Weights of a small image colorization model.
Model: 14.3M parameters, 40-pixel images, norm groupnorm.
Training: normuon at rate 0.0042, 9500 steps, batches of 128.
Data: trained on microscope photos of single blood and bone marrow cells, 194171 training examples, 6.3 epochs.
Rows from block 11, named by matrix and row number. Rows with one number belong to one channel. Each number is 128 + 32 x the weight over its row's rms, rounded and kept within 0 to 255. All counts start at 0. Numbers have three digits each. After the name is the row's rms in percent of the matrix's.
# convs0: first 3x3 conv (model.decb.1.1.convs.0.weight, 128x128x3x3), inputs 99-107, a 3x3 kernel for each
# convs1: second 3x3 conv (model.decb.1.1.convs.1.weight, 128x128x3x3, transposed), outputs 99-107, a 3x3 kernel for each
convs0.81 116:148123107140105088143097083093116165066052099075047088151141104150141111126115109122116115118091101125106122109104136125116155142136156123113101105098100100099106135122105140146118112141117179164135172157125155128097128087114169108122156103098
convs1.81 122:184190156119148146099128134111101054105105073093094084120122116122143137094106127151111143137110154147126144131118147103095130111115152158136147117120149138128134170136117157107106169093080124096112143114124138100092154136138162132136139127141
convs0.82 095:114104093100088081087068058118112099091083074095086070101147139105137119114138126098113114113124133113121126122140128128139137122135140126112102110088087108092084062079041079119091088134112165169158119131122098111114120132163105116152121118141
convs1.82 094:132156142117144113125164123140111066166128082138126090066100117105116123154128122095141143080165170054127138099138139111141140140164171099097084093105102109122095128123117146135128151138160102130122094118109101113105119156091123130069121124073
convs0.83 099:101157141087130115085111099107112107126115098151106085149147123123129118176199166126125133109107099099123101155078047209158087158154121108078091137104108157097094073068066123110105131111105107127143128120160145155180075111088056199082095146124
convs1.83 101:123118160112091118097086116086112090091114093134163101136141159106108159123143145138221187078120146098115132093081128149114175153090134123132151102094125111135132122113160115109149081062074104114127048058157099132149149175128118187154057094130
convs0.84 103:140171174109123130076098096190183118134117077140121084089123134140142109154130114255255255173162163131102114133128109106134121054093108160153113140112088078068069074061068113103080121128147140119115113089102128116138205123117193067109156109116
convs1.84 104:095126143086110146105106137133106098166129084157135062138125157142139151109108141119113072103125123127117122056119154073104175096110127135137124101131150120103114147180162154194177143146155127117150152166191164162213098155154109113151105115148
convs0.85 088:152170118160153120150162165135111095189133085156097080122133151135183159109116114138115113147133114186157144135150115097140153129136142090108129083096127100129136157183150106133124129090084169158139141147105089107108225193097203078095146012123
convs1.85 072:088103108073111124078140141185162128160143145121129119168142141153155155169133151075159163104158152130160183119135082128148106102110086134146177108158196067104160132116133136115145120129181100137142099131169065110156206156124165139096134133100
convs0.86 115:083092090057075088068086104186148145150115111167136119080097119085094119066070093140157123097145123048101106079114070159219155105152108105093119107095118096098126088095075152160137148157152162158127176175158168178182101078141130089164158130150
convs1.86 100:133129162159144168173160166132114132140136132165192171162167155166175149136171185135139149108147199133149194051089128073098105095108108148137165124135166179195170088140139098139126146166142137106151192157150215205170116156176135135149149138157
convs0.87 102:112125130125116122122124125102089110109099117109099097118142134115123121085116123097121139109114137129153164139154136151171150141145138181161149170142117188175147119111139128111159155130171209185164171169149117114139082133121104126186165136150
convs1.87 101:141141114147114118164130105146114101137127117113114087081120126126151180178113137106112142102127179163183210123106132117136130133125144148172185149150161143109135158184125160176107161150114126109159118132164140087141099169139095153127064167149
convs0.88 123:134157156120152155127140153114110089095124107099131114145171182134164183117136128120113120124137156115132154135151171145207215066129141116113118118112125128123141148125109149138108099119103128127130144132142145136144106121130116153142148189168
convs1.88 094:045076090100155129067105092119155139159158130197197154099145151114082096089084112091068111104109125149153136091126121105146116113118115157145144140171164178170133115110136131117144139131167056124137128149159117125119121162173117120166066075140
convs0.89 120:176179209159175214138152190061105111095127130121118118179134143141107131124108140118124166113084101118097104160154119144144126149147131147145151148147144160154155171130108187131098196158118100112087089131133071105113133174141140145050119120067
convs1.89 112:137106144186137134199130124132086128125071120109111122173196184162151174153135152130093125136135158145155160120145108046073114041080152160112122180159151162133147146137140112128139090143151074076148091109193080141173052100069092156111154201171
convs0.90 100:145124073140130074114112080175171156181181151165161134098116113125160153127165160061100125086125147093125145140157134148168151150156140166157156175158153181164157108101124113099114138123118146134139130125137118118138101131100098131114082119111
convs1.90 113:104089104157138147177161150132116098151137103147127093160127156153120137163125137121098069122102100097100117105128162075123172070109154110098093092093111130130134153137140156142125175151124157143167094108156160174206100131091139144068130127095
convs0.91 085:120096119145092095182121092161182229127138177142142146114136139116103107078035118172155124130118115125105116092142133129172174129129156114132106092090092111115128134179139117135066080052047127107086105090103096082129174173161106152157049121100
convs1.91 071:121132070113153104089132092107128127082119133068064093095079129083137160116117171079105127112128141125153150120152140079149123075161109150171148133178149118170157210178124176163111154101123108138110131165125154154157164217147128188149107146137
convs0.92 089:110114119093118142099122147119119150073103144130168181138124150082100117155189177073093143077095120056072091114052096133069108146117133056080130098128178104114169178103097126088087143172133150170143085113076091103086119156184158101147163093092
convs1.92 079:063122076105142112128137125099105063113092052124101080153143149154158146124134128083115161084138192156197238125130114129139068118152072060143189085128158097116124147130117174108120129075097181177188185189163189140140136139118145114107149139136
convs0.93 115:134119126111093094080072077095086105100088099113110120125112123108103105124126116143155175142139161141136151109171156108170143134180179141097096147114114166135135145153133155149120123113101074101089078110105104139139185138177118137167066116051
convs1.93 090:116164147111130135134144152133131124147141135137121122150114119127176177168225209084144146126143129145188145088122107111149147144177145129124110168115094133093097126131133140136126131126132067070115074145146086097137125169100109110102115121141
convs0.94 081:093129175114139202116158214255190114218149107172107082139117136158145149167164139146129132139130115096105077112144150129161139124174165126129139131143150119114123150137115101092112058055080175183184128120128088082102141140152123160152092127150
convs1.94 066:092120192093123178115138156088124143116121115090097086075078095088069106090094137167126087119113085121129105082083111094106103104103116080123113092127122107115125184170149189135093158109098152170175107116143132178146096125153088115108116103099
convs0.95 090:148111091124099080162130095123141191145115178164156215123086097149125133124144148144163135148158127132132110136102120134087087061042043182134160134116155142147175115143148130141123109161153163119127156095129154128137085125127100101067098100126
convs1.95 078:159178224131154206143138171097104125111112128142128136135099097109107102078106092071087097088117095158164096164182156143152124125134081121173147102118099125101101113118094088109110068084075171163158159149180125133178157173173160153117149123084
convs0.96 103:153124090148120113145115120140082086152116138162152178142131093151143106134141120117114096107093062135123095125137123132162155106144150116138119123157140136163148127159195134158184173166170084105109102107114124111126177202152177155140112108129
convs1.96 088:115124162111133171131139140168168184107090121128133127083104103126111104192134129151119167183112121145098121120143132097169173111187196168092087189138131194172168089120141107114143091124154088145153172193219163141138067048051104124130147172138
convs0.97 115:136169158112151149100127126159164162106116119132118125109127165140148162110119145136154134100135133102142147150147144184175153222168147147128119147127124154136135120124131097092104128115114115103111130119133079065082153084198153072153184104126
convs1.97 145:113178172075143148067111095122114131112101115088071070099144136101132138090121162149169144133138117137128114043083112078089100156143109135092067153154133092100117092120147145169175116110131114117120092099155083088149076131118099134084110155102
convs0.98 112:164162133113095078095052061106076068115093105169162183134138148100073102120100094145145136115119124101131164132110163171164189175153159112133165131149176136140152132134133149143154126109129107110156112070113176108096234117103199126107144111105
convs1.98 097:139168155133168165121138151131138136147133140174137129113124166130092135078078142134084063102108124116159163099115116109136121113138128151163146147139089098083031144159141137181155104115115086076068068067107082112162141162196115113127148136130
convs0.99 097:130141136134160146158191181101113091131140087104122097172140161146157167155151129127097055121092065115102069069129094103106085092072087100114109115108100125131126247222202226191169190173169149141167125136190117158206132135138150188111226187074
convs1.99 079:155148110158158107108094054201183145145153135126107112167168171160153144172147138135149180137110141112103164147114127143166171098145155181162152155137134119110115065080161059099140095107124122123131121180162137157122066151133094163101097126099
convs0.100 101:051059054054079090080103116145127096154144116147148128095107121118126133112131133106113129122127133121126141139109132164129117196169136130125135135137149152155158157131127178166152156158162141134139133123130109101110095086109107089119113123116
convs1.100 093:121103096137125119117115111115130129133140133112102092122154153151169158164170161078090149126122168086085136108110101118144125125153132103078082109097093139149129168125153160125145129104138193229179161211169156214205138134147137144152124148155
convs0.101 093:090113168069104171122154190118097147132115150176169150136107081103126153085131185115124073126144110114132102087063097127088127169138144086075105125087109158133138206165146224183134214179138128107090122127101105107111129134149123140189168160136
convs1.101 074:095145181091135180080090120204162123174152132171136135121099075104106086089078086118094104116080087122070072088116095119164105119165100155173158103127143124130163102121106085106091062081065202157114177187132136106086078087094080075075074095102
convs0.102 104:092112173063090146102127169111176192110147156123138118109112130153156149187190181168172207173163187170145151145150121139118090116076049128150171123138155106116118160146102113090042125113079126147144154141135170147141146106087150129111137130129
convs1.102 112:135155189094138188095131192127152137134133123130100099153112084163112080159106078168162145185164135161126102166178156137165152103137145102089103108100099153182183111127159140155161128137153122130110111090076135096069124173104095148084092123078
convs0.103 093:074091136063092156087121185109131127087132129096177117159149134123099120114141134123144127138178172125170186147170150127141134082082086118119111110099105132114126092086132138152166126097078144158183155145157157117155121050097182033147159123179
convs1.103 095:118106116131130132147141142189195173158159123114116109130169125131117072126107101085136119114140126102078105123149145130149121106116106118138155074104120104128115100127167114117140093065126113182162126123085140126147102138106046092103086147128
convs0.104 110:115154155108153181151161185159136105164178153160176186169178188131145161118097126174152139159110091148070053134151126133184135126169140123129111114123104133122092156152120108128151066083118198164134195167129133176159137182167117204100094133086
convs1.104 128:062135182056092122075112090151131103125113087111134106157113120149116123150111109167129135186120116154126131113085119119105147108107136104136167111130162119125157113102096157148145161163160096116115103129168123127125120134129117121088117098087
convs0.105 085:107106136157130137158136136117149106127148103123118094096085129146174180182175127134102099101099117114122146106155119092156090045102041095144161083147171080138153188165126145093083144121110098059118131082139132122129089128146110179145101136168
convs1.105 069:136145099094131098074107073162173182138132151138126120049082108085099087112106104108114140138126128141124133103138127102148153091120155172142122149135122165181163158122118124119122115145140096119110113114132150155137098144117066117095077105097
convs0.106 113:111106099093086089096098106066084097086103092100084072157143131162125117149105112125155202163156196175164206127098080163140130181156134144139137130129126136135117091140130105161149086146181151151159142142144123127145086060073070076101093094103
convs1.106 115:115104098090083103163161130181146151153135133156118107133147164128156159104121134117056091120102143146163217102085144093109182106157210166119087141115096141117113133144124137164108137143126083094127096144160130160157172156141129154151118147117
convs0.107 118:121132161153146172138134143086155157072126178108087130174169163128128110114089070119111122144111138132118117096152130087146108101131075142172155131141143108086095091087159164110135206111103121157142097116101098125106091112113056128116093120118
convs1.107 110:164146143120105097106075068163161124124149136109100111180117137128080099124099117108103097199171122133150150182161144143155140113134098059110123089156151078138154131145112124188123111156116125133109145131078141127118098134166109115119156159143
convs0.108 112:126126149162158170224213184100114122117108113165137110144137146136125131140108112149124137126104114104116135147177156114135112115130112152150129152129091169152107183175162132125120111119128174166154161174164145171179127112131148127140162097131
convs1.108 138:079073087109131132097111128172150127136134137138145169085103163148105149190136121125116083146164128110124109127108087114097122118118149164163155126147131094138134148155127122159106081133103112114102088099108123124129099099161132119150129142163
convs0.109 101:156167149121142152089127159130065077137094108164139123107094070142109083132124123126125093145127083124094058141162190127155178113147166115106117122115126130120133137141124139156134146160130096085107123142163124152186143144058130146129150169194
convs1.109 087:103103129059074116079097114114118117122084081157127110165154121161160126161154116126130134132129119175149119109089099077093108040069127092112130098130156134162181096128136161152120110134122079120123144137130182148115108088095118118126155164159
convs0.110 111:122128131127132124131141129093102076127142109130141116141127127095112123105123134068065094079097123096107127154136138149127117127111093192188172170174178147170183096090090103095082128109107146167166119116102098076064131145140183182187208198187
convs1.110 113:122135154099129173115133174114127106154142113195172145157162166149166169204191176123119201156121165176140159171156151150153110114132086092102120094111126087109107094115192102103175088100152042108080115142102126114106128075165099054178119088189
convs0.111 102:164119132151120141165135160090085077123122111143143145124088151125082154134109148098128122108128133107123122128125086155145089154147106155138105170146097184159100129156198130188226133168200175135162157117182111078137117164138128169083148153087
convs1.111 092:132113082122145103098136107133155144099123107137136123151139124120101101162128129141131134133123119108100141148117122175144179156115122137126133145156145167168148074070092100105112089069097132112115147137103141158098099197119092184096145181104
convs0.112 122:147121135152118128133109133096104169100086148115125173167131115154118138114101147178132134171126119149117100075085082087108110103141129126130128095144150104165163176123118155085119125085137094109148084100134079072085055029091045033101096028117
convs1.112 147:167142118136097099069058100152123070133150124102139107122090123185112107144056089093095101119099097151136167180156140128085090112137123098120089068114097099128111121158147158191156124133071127114134136156184182191142147157181154144113135109083
convs0.113 103:094122104110127103135142101114104096140128109130146134112103074184162088166161111124161131125147100130124086111115169114133182099099130143147166148145145148111097041082116061114119050076072130081110135096115126105130108146101173150095139121073
convs1.113 108:188161143136092101137109082113164139093095102115111137112116112044069073134124104137096180160117137092082119101124145084179169054128140098086090117095092140109113108160172177181153170171160076162133127167121162181146125141124101120108135143108
convs0.114 103:174150126175172153144140146150107123169087082147080065178187139138136111113102098081077122089088106116136156148111073130112091112124120129140114098128098076121118183179151132155142118156147068102047093152099075113105154128063200116024123147017
convs1.114 085:117118113125132116153171128151112103140134069114145090086113092099093044128104077109133136122132125150114114108092107164131131170159123133131127114123125169162145104186144104204185143187186154144105170160098131139133135143078121168097138220161
convs0.115 102:150109114165099093164104105101056078083084088109091083125135147141144165161164167110136119092156151112171168146173113146197151144169150142116117129087136132106167134143118104114093089081067143143140148143099117123095111089162126073201117082149
convs1.115 092:179159131175159152156178161075120114116162144123132120096129161122116165158118146124097077099086099108098145122118095117157100076154127171136169139091118171132139136124084165164073128117062119177093093149098165143127206195185170165150113152124
convs0.116 099:164140134125112122114112129160155118124130108080079063122110095131135124126143136148151114159156119143141106101100116118131141104127142121113097132125100145142120046042022061053029062052033109138142139153156168173177130119062111094059103092058
convs1.116 134:144167145120152136126156162120110105145150126138152132167149150145150156112133153160161130155136116159114089120109145131104117110109135080097094086110118128156155108108166104110167122124187166112085167090075174122128133186163141158095179182123
convs0.117 108:180152112141111073121079060110136160120129151141147158186151170145113138141122133137125110104121126097129143141132124158138138159146137195165102144112079113097081103092086101095075075088100120143176114123157105117135150095127104107109113131138
convs1.117 096:186165127162124073139109088091077071103103105079079065173125083144097075110098090148117076118102113096123154171158134145133149121126133143127090116098068120131106148106137139125149170140127140161198106126159138168145098151168085152175089140184
convs0.118 114:174159121177172140165160135130133167103105153120127155120128162132137167139155179163156152156158173177185202142120116137111095154141106140141133136140130136142125136131151112109135128132150127122138142137146135128127156127162164149178160149189
convs1.118 099:089093093101134129172183173084115130107125151126131138106142156103135166125143184120110167104108164089104167117123109097142119072143132139151152125135139113113100141170142156166132175176142046073076120131148115118131122110124126135151125158176