{"model": "image colorization model", "train_examples": 194171, "blocks_per_level": 2, "init": "trunc_normal_002", "residual_init": "none", "momentum": 0.95, "orthogonalizer": "newton_schulz_5", "adamw_lr_other_params": 0.0025, "grad_clip": 1.0, "epochs": 6.3, "lr_schedule": "step"}
Rows from block 5, named by matrix and row number. Rows with one number belong to one channel. Each number is 128 + 24 x the weight over its row's rms, rounded and kept within 0 to 255. All counts start at 0. After the name is the row's rms in percent of the matrix's.
# convs0: first 3x3 conv (model.enc.2.1.convs.0.weight, 256x256x3x3), inputs 110-119, a 3x3 kernel for each
# convs1: second 3x3 conv (model.enc.2.1.convs.1.weight, 256x256x3x3, transposed), outputs 110-119, a 3x3 kernel for each
convs0.66 090 [163 122 109 102 140 167 137 167 144  99 105 119 114 121  85  97 100 129 116 141 156  94 155 114 136 131 105 152 140 126 145 132 134 122 130 133 119 143 131 136 143 142 112 107  91 125 144 112  84 125 112 155 127 123 132 107 146 146 117 124  83 125 106 142 102 136 153 135 138 115 177 149 101 143 139 134 135 139 127 125 105  85 142 131 122 128 145  92 104 115]
convs1.66 057 [120 139 148 159 126 150 126 157 157 101 101 115  96 106 141 116 139 101 147 159 115 146 110 129 139 156 164 131  89 138 100 135 146  96 151 103 117 148 141  89  99 118  89 137 139 151 138 140 129 127 141 121 134 152 151 125 152 140 137 132 115 140 118 119  97  92 150 143 142 127  73 124 177 143 137 158 101 150 144 144 143 142 138 108 106 106 116 110  90 117]
convs0.67 087 [109 120 122 130 140 150  61 137 104  92 138 105 122 117 168  99 136 141 116 153 135 115 107 154 125 113 124 144 150 135 109 145 129 118 111 127 160 187 142 108 164 177  69 134 161 107  87 138 127 145  80 134  99 127 164 135 137 186 121 123 192 119 116 130 169 137 136 146 116 146  78  90 125 158 112 139 122 143 148 112 126 151 113 110 119 149 147  87 148 155]
convs1.67 059 [188 130 169 178 151 164 139 126 144  85 133  84  89 106 147  99 159 157  92 130 108 112 151 132 195  81 108 146 118 165 110  93 128 101 128 130  82 108 137  84 106 146 143 129 137  62 117 150 111 147 111  87 144 154 129 124 114 144 136 134 115 100 124  95 161 150 140 154 130 115 101 109  54 129  22  80  88 108 144  85 111  98 113 149 108 121 117 105 117 133]
convs0.68 113 [143 111 128 123  96  99 232 180 203 114 129 125 133 140 132 109 107 134 130 135 117 138 119 139 123 139 136 123 130 130 126 124 123 134 140 130 174 162 154 122 143 141 109 129 171 131 113 112 115 108 122 119 132 106 125 126 131 111 110 105 108 103 116 168 144 128 125 119 121 131  98  67 129 119 128 125 112 103 125 106  93 166 205 170 149 191 187 140 145 162]
convs1.68 144 [ 93 103 111  96 106  91  87 112 106 151 136 111 157 137 104 130 103 111 117 144 154 118 141 155 114 135  85 130 123 149 150 131 134 145 151 154 138 133 136  91 102  95  31  51  82 145 151 173 139 123 135  96 125 121  83 114 114 131 149 141 147 157 154 106 155 140 105 134 119 121 122 135  93 119 105 108 119 118 104 113 120  89  76 107 132 103 113  98 100 111]
convs0.69 110 [136 161  97  86 133  82  72 123  89  91 132 137 130  77 114 138 125 145 109 153 137 125 145 134 121 119 167 136 124 112 126 128 103 129 126 118  52 110 181 140  82 101 150 109 116 105 142 141 110 128 128 143 106 142 100  98 128 146 105 132 130 130 142 147 139  83 117 123 108 106 155 121 152 128  98 134 110  97 120 133 117 109 122 188 135  87 139 134 101 138]
convs1.69 120 [126 123  60 133 143 143 130 141 162 100 160 166  98 144 178 116 118 122  76 123 122  86  86 154  69 114 103 156 135 130 145 170 109 104  99 150 111 132 130 141 139 107 160 186 145 128 102 144  91 151 148  74 132 113 106 110 113 123 140 125  93 140 138 115 133 120 139 128 141 112 110 130 128 153 115 146 130 109 131 155 120 180 158 103 160 170 160 151 136 176]
convs0.70 100 [122 198 166 160 168 176 116 116 151 113 102 127 155 106 149 155 127 179 111 122 146 133  91 164 132 102 151 116 127 142 152 148 126 130 126 102 156 118 106 161 134 103 117 122 140 146 103 119 114 105 142 117 149 133 132 136 125 141 138 108 126 168 105  78 169 156 110 153 115 119 133 115 124 140 141 141 132 108 124 150 118 150 130  84 104 102  79 111 138  65]
convs1.70 071 [ 95 120 154 163 125 115 153 137 170  91 121  45  85 128  98  94 123  91 137 138 103 178 146  96 134 131 128 116  98 114 106  88 141  98  84 164 116 146 118 141 133 114 149 142 117  91 143 135  94  93 152 124 134 116 138  76 139 159 138 125 125 125 124 124 162 115 125 197 134 115 167 104 119 119 164 113 112 126 151 154 114 160 139 172 184 162 166 174 130 158]
convs0.71 104 [156 172 123 186 166 136  81 148 142 121 130 133 136 151 121 115 148 140 136 117 112 147 134 135  93 112 154 132 101 117 117 136 151 139 130 119 126 124 171 170 118  64 153 125  84 140 128 139 157 123 125 117  94 134 137 126 138 123 139 163 139 120 105 142 124 154 132  84 143 138 117 168 141 140 117 127 115 134 134 127 149 170 118 112 143 137  74 102 140 121]
convs1.71 094 [101 114 140 110  98 129 149 113  83 170 140 157 158 164 134 129 104 122 149 171 175 145 156 117 129 109 122 118 118 111 150 143 126 150 148 107 137 122  93 156 137 103 121 146 122 122 138 107 130 125 117 123 133  86 119 120 115 128 128 142 176  87 137  75 101 105 120 136 124  88 105  95 108 109 111 107 128 154 110  86 101 136 127  96 134 112  88 173 157 132]
convs0.72 118 [146 131 112 201 116 105 136  73  78 147 112 140 113 131 129 142 133 123 103 162 144 141 142 127 144 113 130 157 123 120 151 104 153 133 123 145  96 123  86  85  98  98 117 136 139 137 147 141 150 133 129 154 113 125 116 138 127 130 106 134 139 133 144 181 130 115 136  80 109 102 101 145 135 100 130 127 115 151 121  88 112 119 114 105 123 104 136 107 133 152]
convs1.72 168 [143  67 116  94 105 150 149 132 132 119 115 141 131 133 170 162 134 157 159 114 158 152 141 170 148 143 143 160 137 135 163 172 156 165 154 125  89 123 124  71 123 126 128 113 139 125 116 161 125 124 129 139 109 204 158 143 142  66 170 119 165 113 138 137 133 120 149 116 106 159 184 148 133 151 107 120 133 131 121 136  68  73  98 168 102 151 178 138 191 139]
convs0.73 097 [152 183 136 153 143 123  89  96 149 141 122 160 113 134 130 126 141 119 129 144 140 145 132 123 114 128 144 142 135 117 123 130 136 129 111 140 130  98 115 122 122 161 148 108 109 145 130 112 133 100 134 118 109 110 141 132 127 105 146 111 135 111 133 126 177 170 155 142 144 106 121 138 132 132 147 127 135 114 113 134 122 128 150 132 160 127 139 164  96 144]
convs1.73 073 [145 107 119 129 182 113 125 161 134 122 152  99 107 128  74  98 136  87 116 109 113 106 139  47 154 114 110 130 137 104 131 108 152 127 107 132 123 121 145  81 106 107 164 139 119  61 135 111 152 165  96 167 100  91 109 110 119 136 109 148 119 107 115 129 160 115 147 167 149 113 124 156  91 126 139 124  98 101  74 105  73 114 140 136 101  91 118 101 125 148]
convs0.74 080 [143 145 119  91 141  87  80 178 123  77 147 145 123  85 150 133 110 149 140 110 130 130 141 114 117 145 145 108 126 102 117 145 170 151 133 138 198 134 132 183 155 141 172 113  99 165  88 148 104 140  95 150 111  94 154 107 125 131 127 171  98 118 126 127 131  78 123 145 125 102 118 145 141 109 127 116 138 140 138 124 135 144 148  70 127 121  81  91 129 106]
convs1.74 050 [138 144 145 151 114 140 138 101 141 157 129 109 111 118 104 114  71 150 139 133 133 128 109 166 141  86 148 109 104 128 140 115 136  98 144  97 139 136 106 115 101  89 117 130 126 154 152 140 137 103 162 132 136 157 144 122 148 138  61 109 123  88 112 146 112 121 139 134 131 139 129 127 156 167 141 148 107 100 145 140 135 111 136 153 161 128 134 175 145 135]
convs0.75 108 [115 118 127 113 131 129  92 125 116  98  94 110 141 148 125 105  98 108 108 147 144 127 138 131 123 137 111 155 102 134 144 133 155 116 135 118 138 107 115 134 193 150 110 134 135 130 142 133 125 112 110 124 110 148 134 150 111 145 133 117 117 123 139 111 128 150 153 136 178 170 113 198 117 138 123 116 130 118 110 148 153 124 137 157  99 128  81 147 142 115]
convs1.75 102 [135 132 179 129 111 162 132 112 115 117 113 122 166  61  60 158 123 113 104 113 117  71 131 101 145 118 117 111 125 128 162 178 119 104 118 106 144 130 136 123 119 128 106 138 134 114 147 168 135 138 141 147 115 127 148 131 138 138 154 133 162 128 166  92 120 167 117 144 137  94 110  93 142 102 121 140 167 163 148 122 113 155 103 132  93 144 125 127 133 119]
convs0.76 094 [114 112 118 113 131 129 156 157 118 112 112 174 152 110 128 114  78 118 125 106 145 121 113 136 146 129 115 125 116 127 131 127 122 112 111 119  59 109  88 101 113 163  99 135 135 123 159  93 108 128 113 118 138 126 113 117  79 139 148 113 115 153 125 135 176  90  88 133 160 115 134 145 112 123 121 122 126 127  93 139 100 107  96 123 125 110 135 110 137 138]
convs1.76 070 [ 97 101 167 142 119 100 154 121 104 153 142 143 103 168 109  89 144 132 108 131 134 128 151 122 184 108 116 129 122  83 139 123 108 141 164 152 161 117 137 100 110 118 123 130 145 127 150 138 140 134 119 169 149  75 136  90 108 109 116 139 166 153 184 105 151 129 121 167 145  99  88 134 145 138 150 157 139 163 134  89 118 138 113 114 125  99  92 128 144 100]
convs0.77 092 [145 157 165 118 139  87 136 107  97 151 120  57 112 125 122 143 117  61 168 142 130  93 114 116 128 129 116  88  97 129 126 104 154 110 115 132 169 142 140 168 152 156  96 119 134 146 104 131  85 110  94 132 122 120 126 119 158 119 130 129 149 147 119 154 121 164 128 151 164 138 123 104 124 105 107 130  89 131 120 124 139 161 139 145 152 174 138 109 149 170]
convs1.77 060 [152 161 126 127 155 109 121 118 108 155 164  93 155 105  89 142 138 145 140 109  79 133 128 138 153 129 112 115 130 160 117 150 101 139 128 147 121 116 147 111  85 144  77 111 121  78 113 141 142 124 149 130 131 139 153 192 162 138 140 128 103 107 113 169 144 120 109 136 136 101 103 104 159 140 135  95 132 149 169 133 153 130 135 125 111 138  90 132 131  95]
convs0.78 083 [184 111 155 150 113 123 141 104 109 148 127 126 136  99 120 133 129 169 139 119 113 111 105 136  82 150 107 134 127  95 146 116 129 119 128 126 142 137  95 133 143 144 170 135 110 115 145 143 114 129 114 120 142 114 124 145 127 154 129 139  85 107  74  90 128  93  67 128 147 141 114 151 116 129 130 108  98 123 149 148 113  97 121 117  90 132 113  58 147 139]
convs1.78 049 [163 118 120 147 158 117 109 125 116 123 126 154 112 141 138  88 124 122 139 165 126 135 173 144 146 130 132 141 134 147 133 162 217 155 123 123 126 111 107 128 140 162  93  89 124  74 117  83 180 107 118 135  96 120 126 161 140  93 147 113 118 134 136  95 139 118  91 105 125 119 105 175 121 113 100  70 146  80 108 139 129 150 126 177 130 137 135 124 146 151]
convs0.79 092 [147 171 113 114 104 180  89  83  84 116  81 112 101 131 147 119 153 116 105 135 122 134 109 125 132 123 141 127 144 158 133 130 137 104 125 152 100 169 112 127 119 107 121 145 168 131 147 114 145 116 136  98 117 101 123 153 112 120 131 129 106 113  88  97 134 111 135 121 162 146 128 133 111 135 131  80 125 119 107  97 146 169 173 137 161 126 103 121  89 141]
convs1.79 058 [161 146 165 117 122 125 146 122 122 118 130 133 148 151 105 143 137 123 111 109  79 130 117 145  98 113 143 125 128 161 133 190 135 156 154 114 145 161 152 118 145 129 132 126 111 162 132 125 142 158 163 148  88 180 113 132 123 126 130 120  76 128 109 154 131 127 126 131 123 127 134 105 136 114 122 164 113 136 168 176 131 108 118 120 138 108 111 122 153 114]
convs0.80 090 [129 180 149 124 128 100 161 116  85 131 120  93 101 152 129 141 138 107  97 143 133 136  93 150 119 141 132 123 103 120 110 122 124 131 106 111 119 112 126 141 132 148 129 150 123 131  90 114 116 132 138 154 123 137  94 140 161 133 128 180 169 122 165 129 202 102  76 176 172 118 131 170 121 127 141 103 131 139 139 136 120 113  98 108 181 161 111 156 124 143]
convs1.80 065 [124 156  81 102 125 149 134 114 114 122 108 113  83  87 152 101 125 163 157 144  85 135 132 156 147 103 160 125 126 150 154  97 109 161 136 165 140 122  67 122 112  60 123 178 166 103  96 136 121 114 171 126 113 158 133 117 124 140 127 174 139 153 128 129 124 101 156 107 128 134 135  96  97 153  92 109 122 134 123 141 106 147 132 158 158 130 122 136 142 137]
convs0.81 096 [178 133 130  93 117 129 118  93 110 163 141 127 136 113 133 107 153 108 175 157 127 150 138 105  85 165 120 132 131 138 140 129 136 119 104 148 160 104 113 117 126 123 160 119 133 157  99 142 130 120 121 122 144 123 143 138 133 140 171 139 164 147 141 122 111 160 116 103 137 120 106  99 102 142 133 132 137 134 160 115 132 128 153 125 138 148 145 106 119  73]
convs1.81 067 [130 138 134  85 157 107 135  87  98 142 160 160 151 145 171 133 138 147 167 103 144 111 103 140 114  97 142  92 127 136 144 135 137 105  97 103 117 102  71 109 107 111 116 132 106 113 120 146 122 127 122 131 168 128  92 124 116  68  94 131 106 138 131 162 168 123 141 128 128 116  93 129  81 109 116 105  80  83 133 121 135 130 132 128  67 123 115 101  95  88]
convs0.82 112 [ 98 108 156 122 109 165 162 126 107 152 125 160 138 135 124 142 162 136 147 137 147 108  92  99 110 127 120 116 131 139 106 117 121 129 147 131 161 177 206 102 134 162 117 131 148 134 128 121 110 120 146 124 129 162 109 149 121 116 119 125 110 126 137 168 104 133 157 148 173 132 160 158 132 130 104 115  99 109 140 129 127 140 159 206 142 141 180 167 139 158]
convs1.82 116 [158 141 109 144 178 144 126 137 106 137 122 143 128 149 180 121 168 133 125 126 126 142 113 114 111 126  95 117 118 139 132 139 126 124  89 128  72  74 103 124 167 147 123 177 187 128 112 147 124 125  97 143 129 128 116 116 117 153 171 130 123 135 110 115 133 140  94  95 144 110 146 170 162 154 131 121 118 135 137 106  95 135 125  73 142 134 110 125 144 150]
convs0.83 097 [133 123  74 135 129 148 136  97 169 100 136 156 120 150 116 136 123 143 116  91 129 129 135 122 160  98  92 118 152 118 146 104 142 120 105 125  98  92 143 144 128 104 138 121  57 107 105 149 144 167 104 104 145 113 110 136 134 134 119  82 130 120 135 100 151 112 149 121  87 122 123 116 154 135  86 136 108 135 125 135 114  77 149  67 117 122 107 112 100 172]
convs1.83 070 [134 159 121 117 137 117 168 128  97 158 138 112 120 134 112 101  86 128  98 113 109 119 156 106 105 102 114  97 101 120 145 149  84 142 138 164 133 121 146 127 135 172 136 148 161 124 110 165 123 131 160 147 134 163 113 128 118 123 116 106 159 116 140  87 154 150 139 180 125 154 113 110 112 113 117 130 129 130 162 110 106 137 152 131 101 111 101  81  75 117]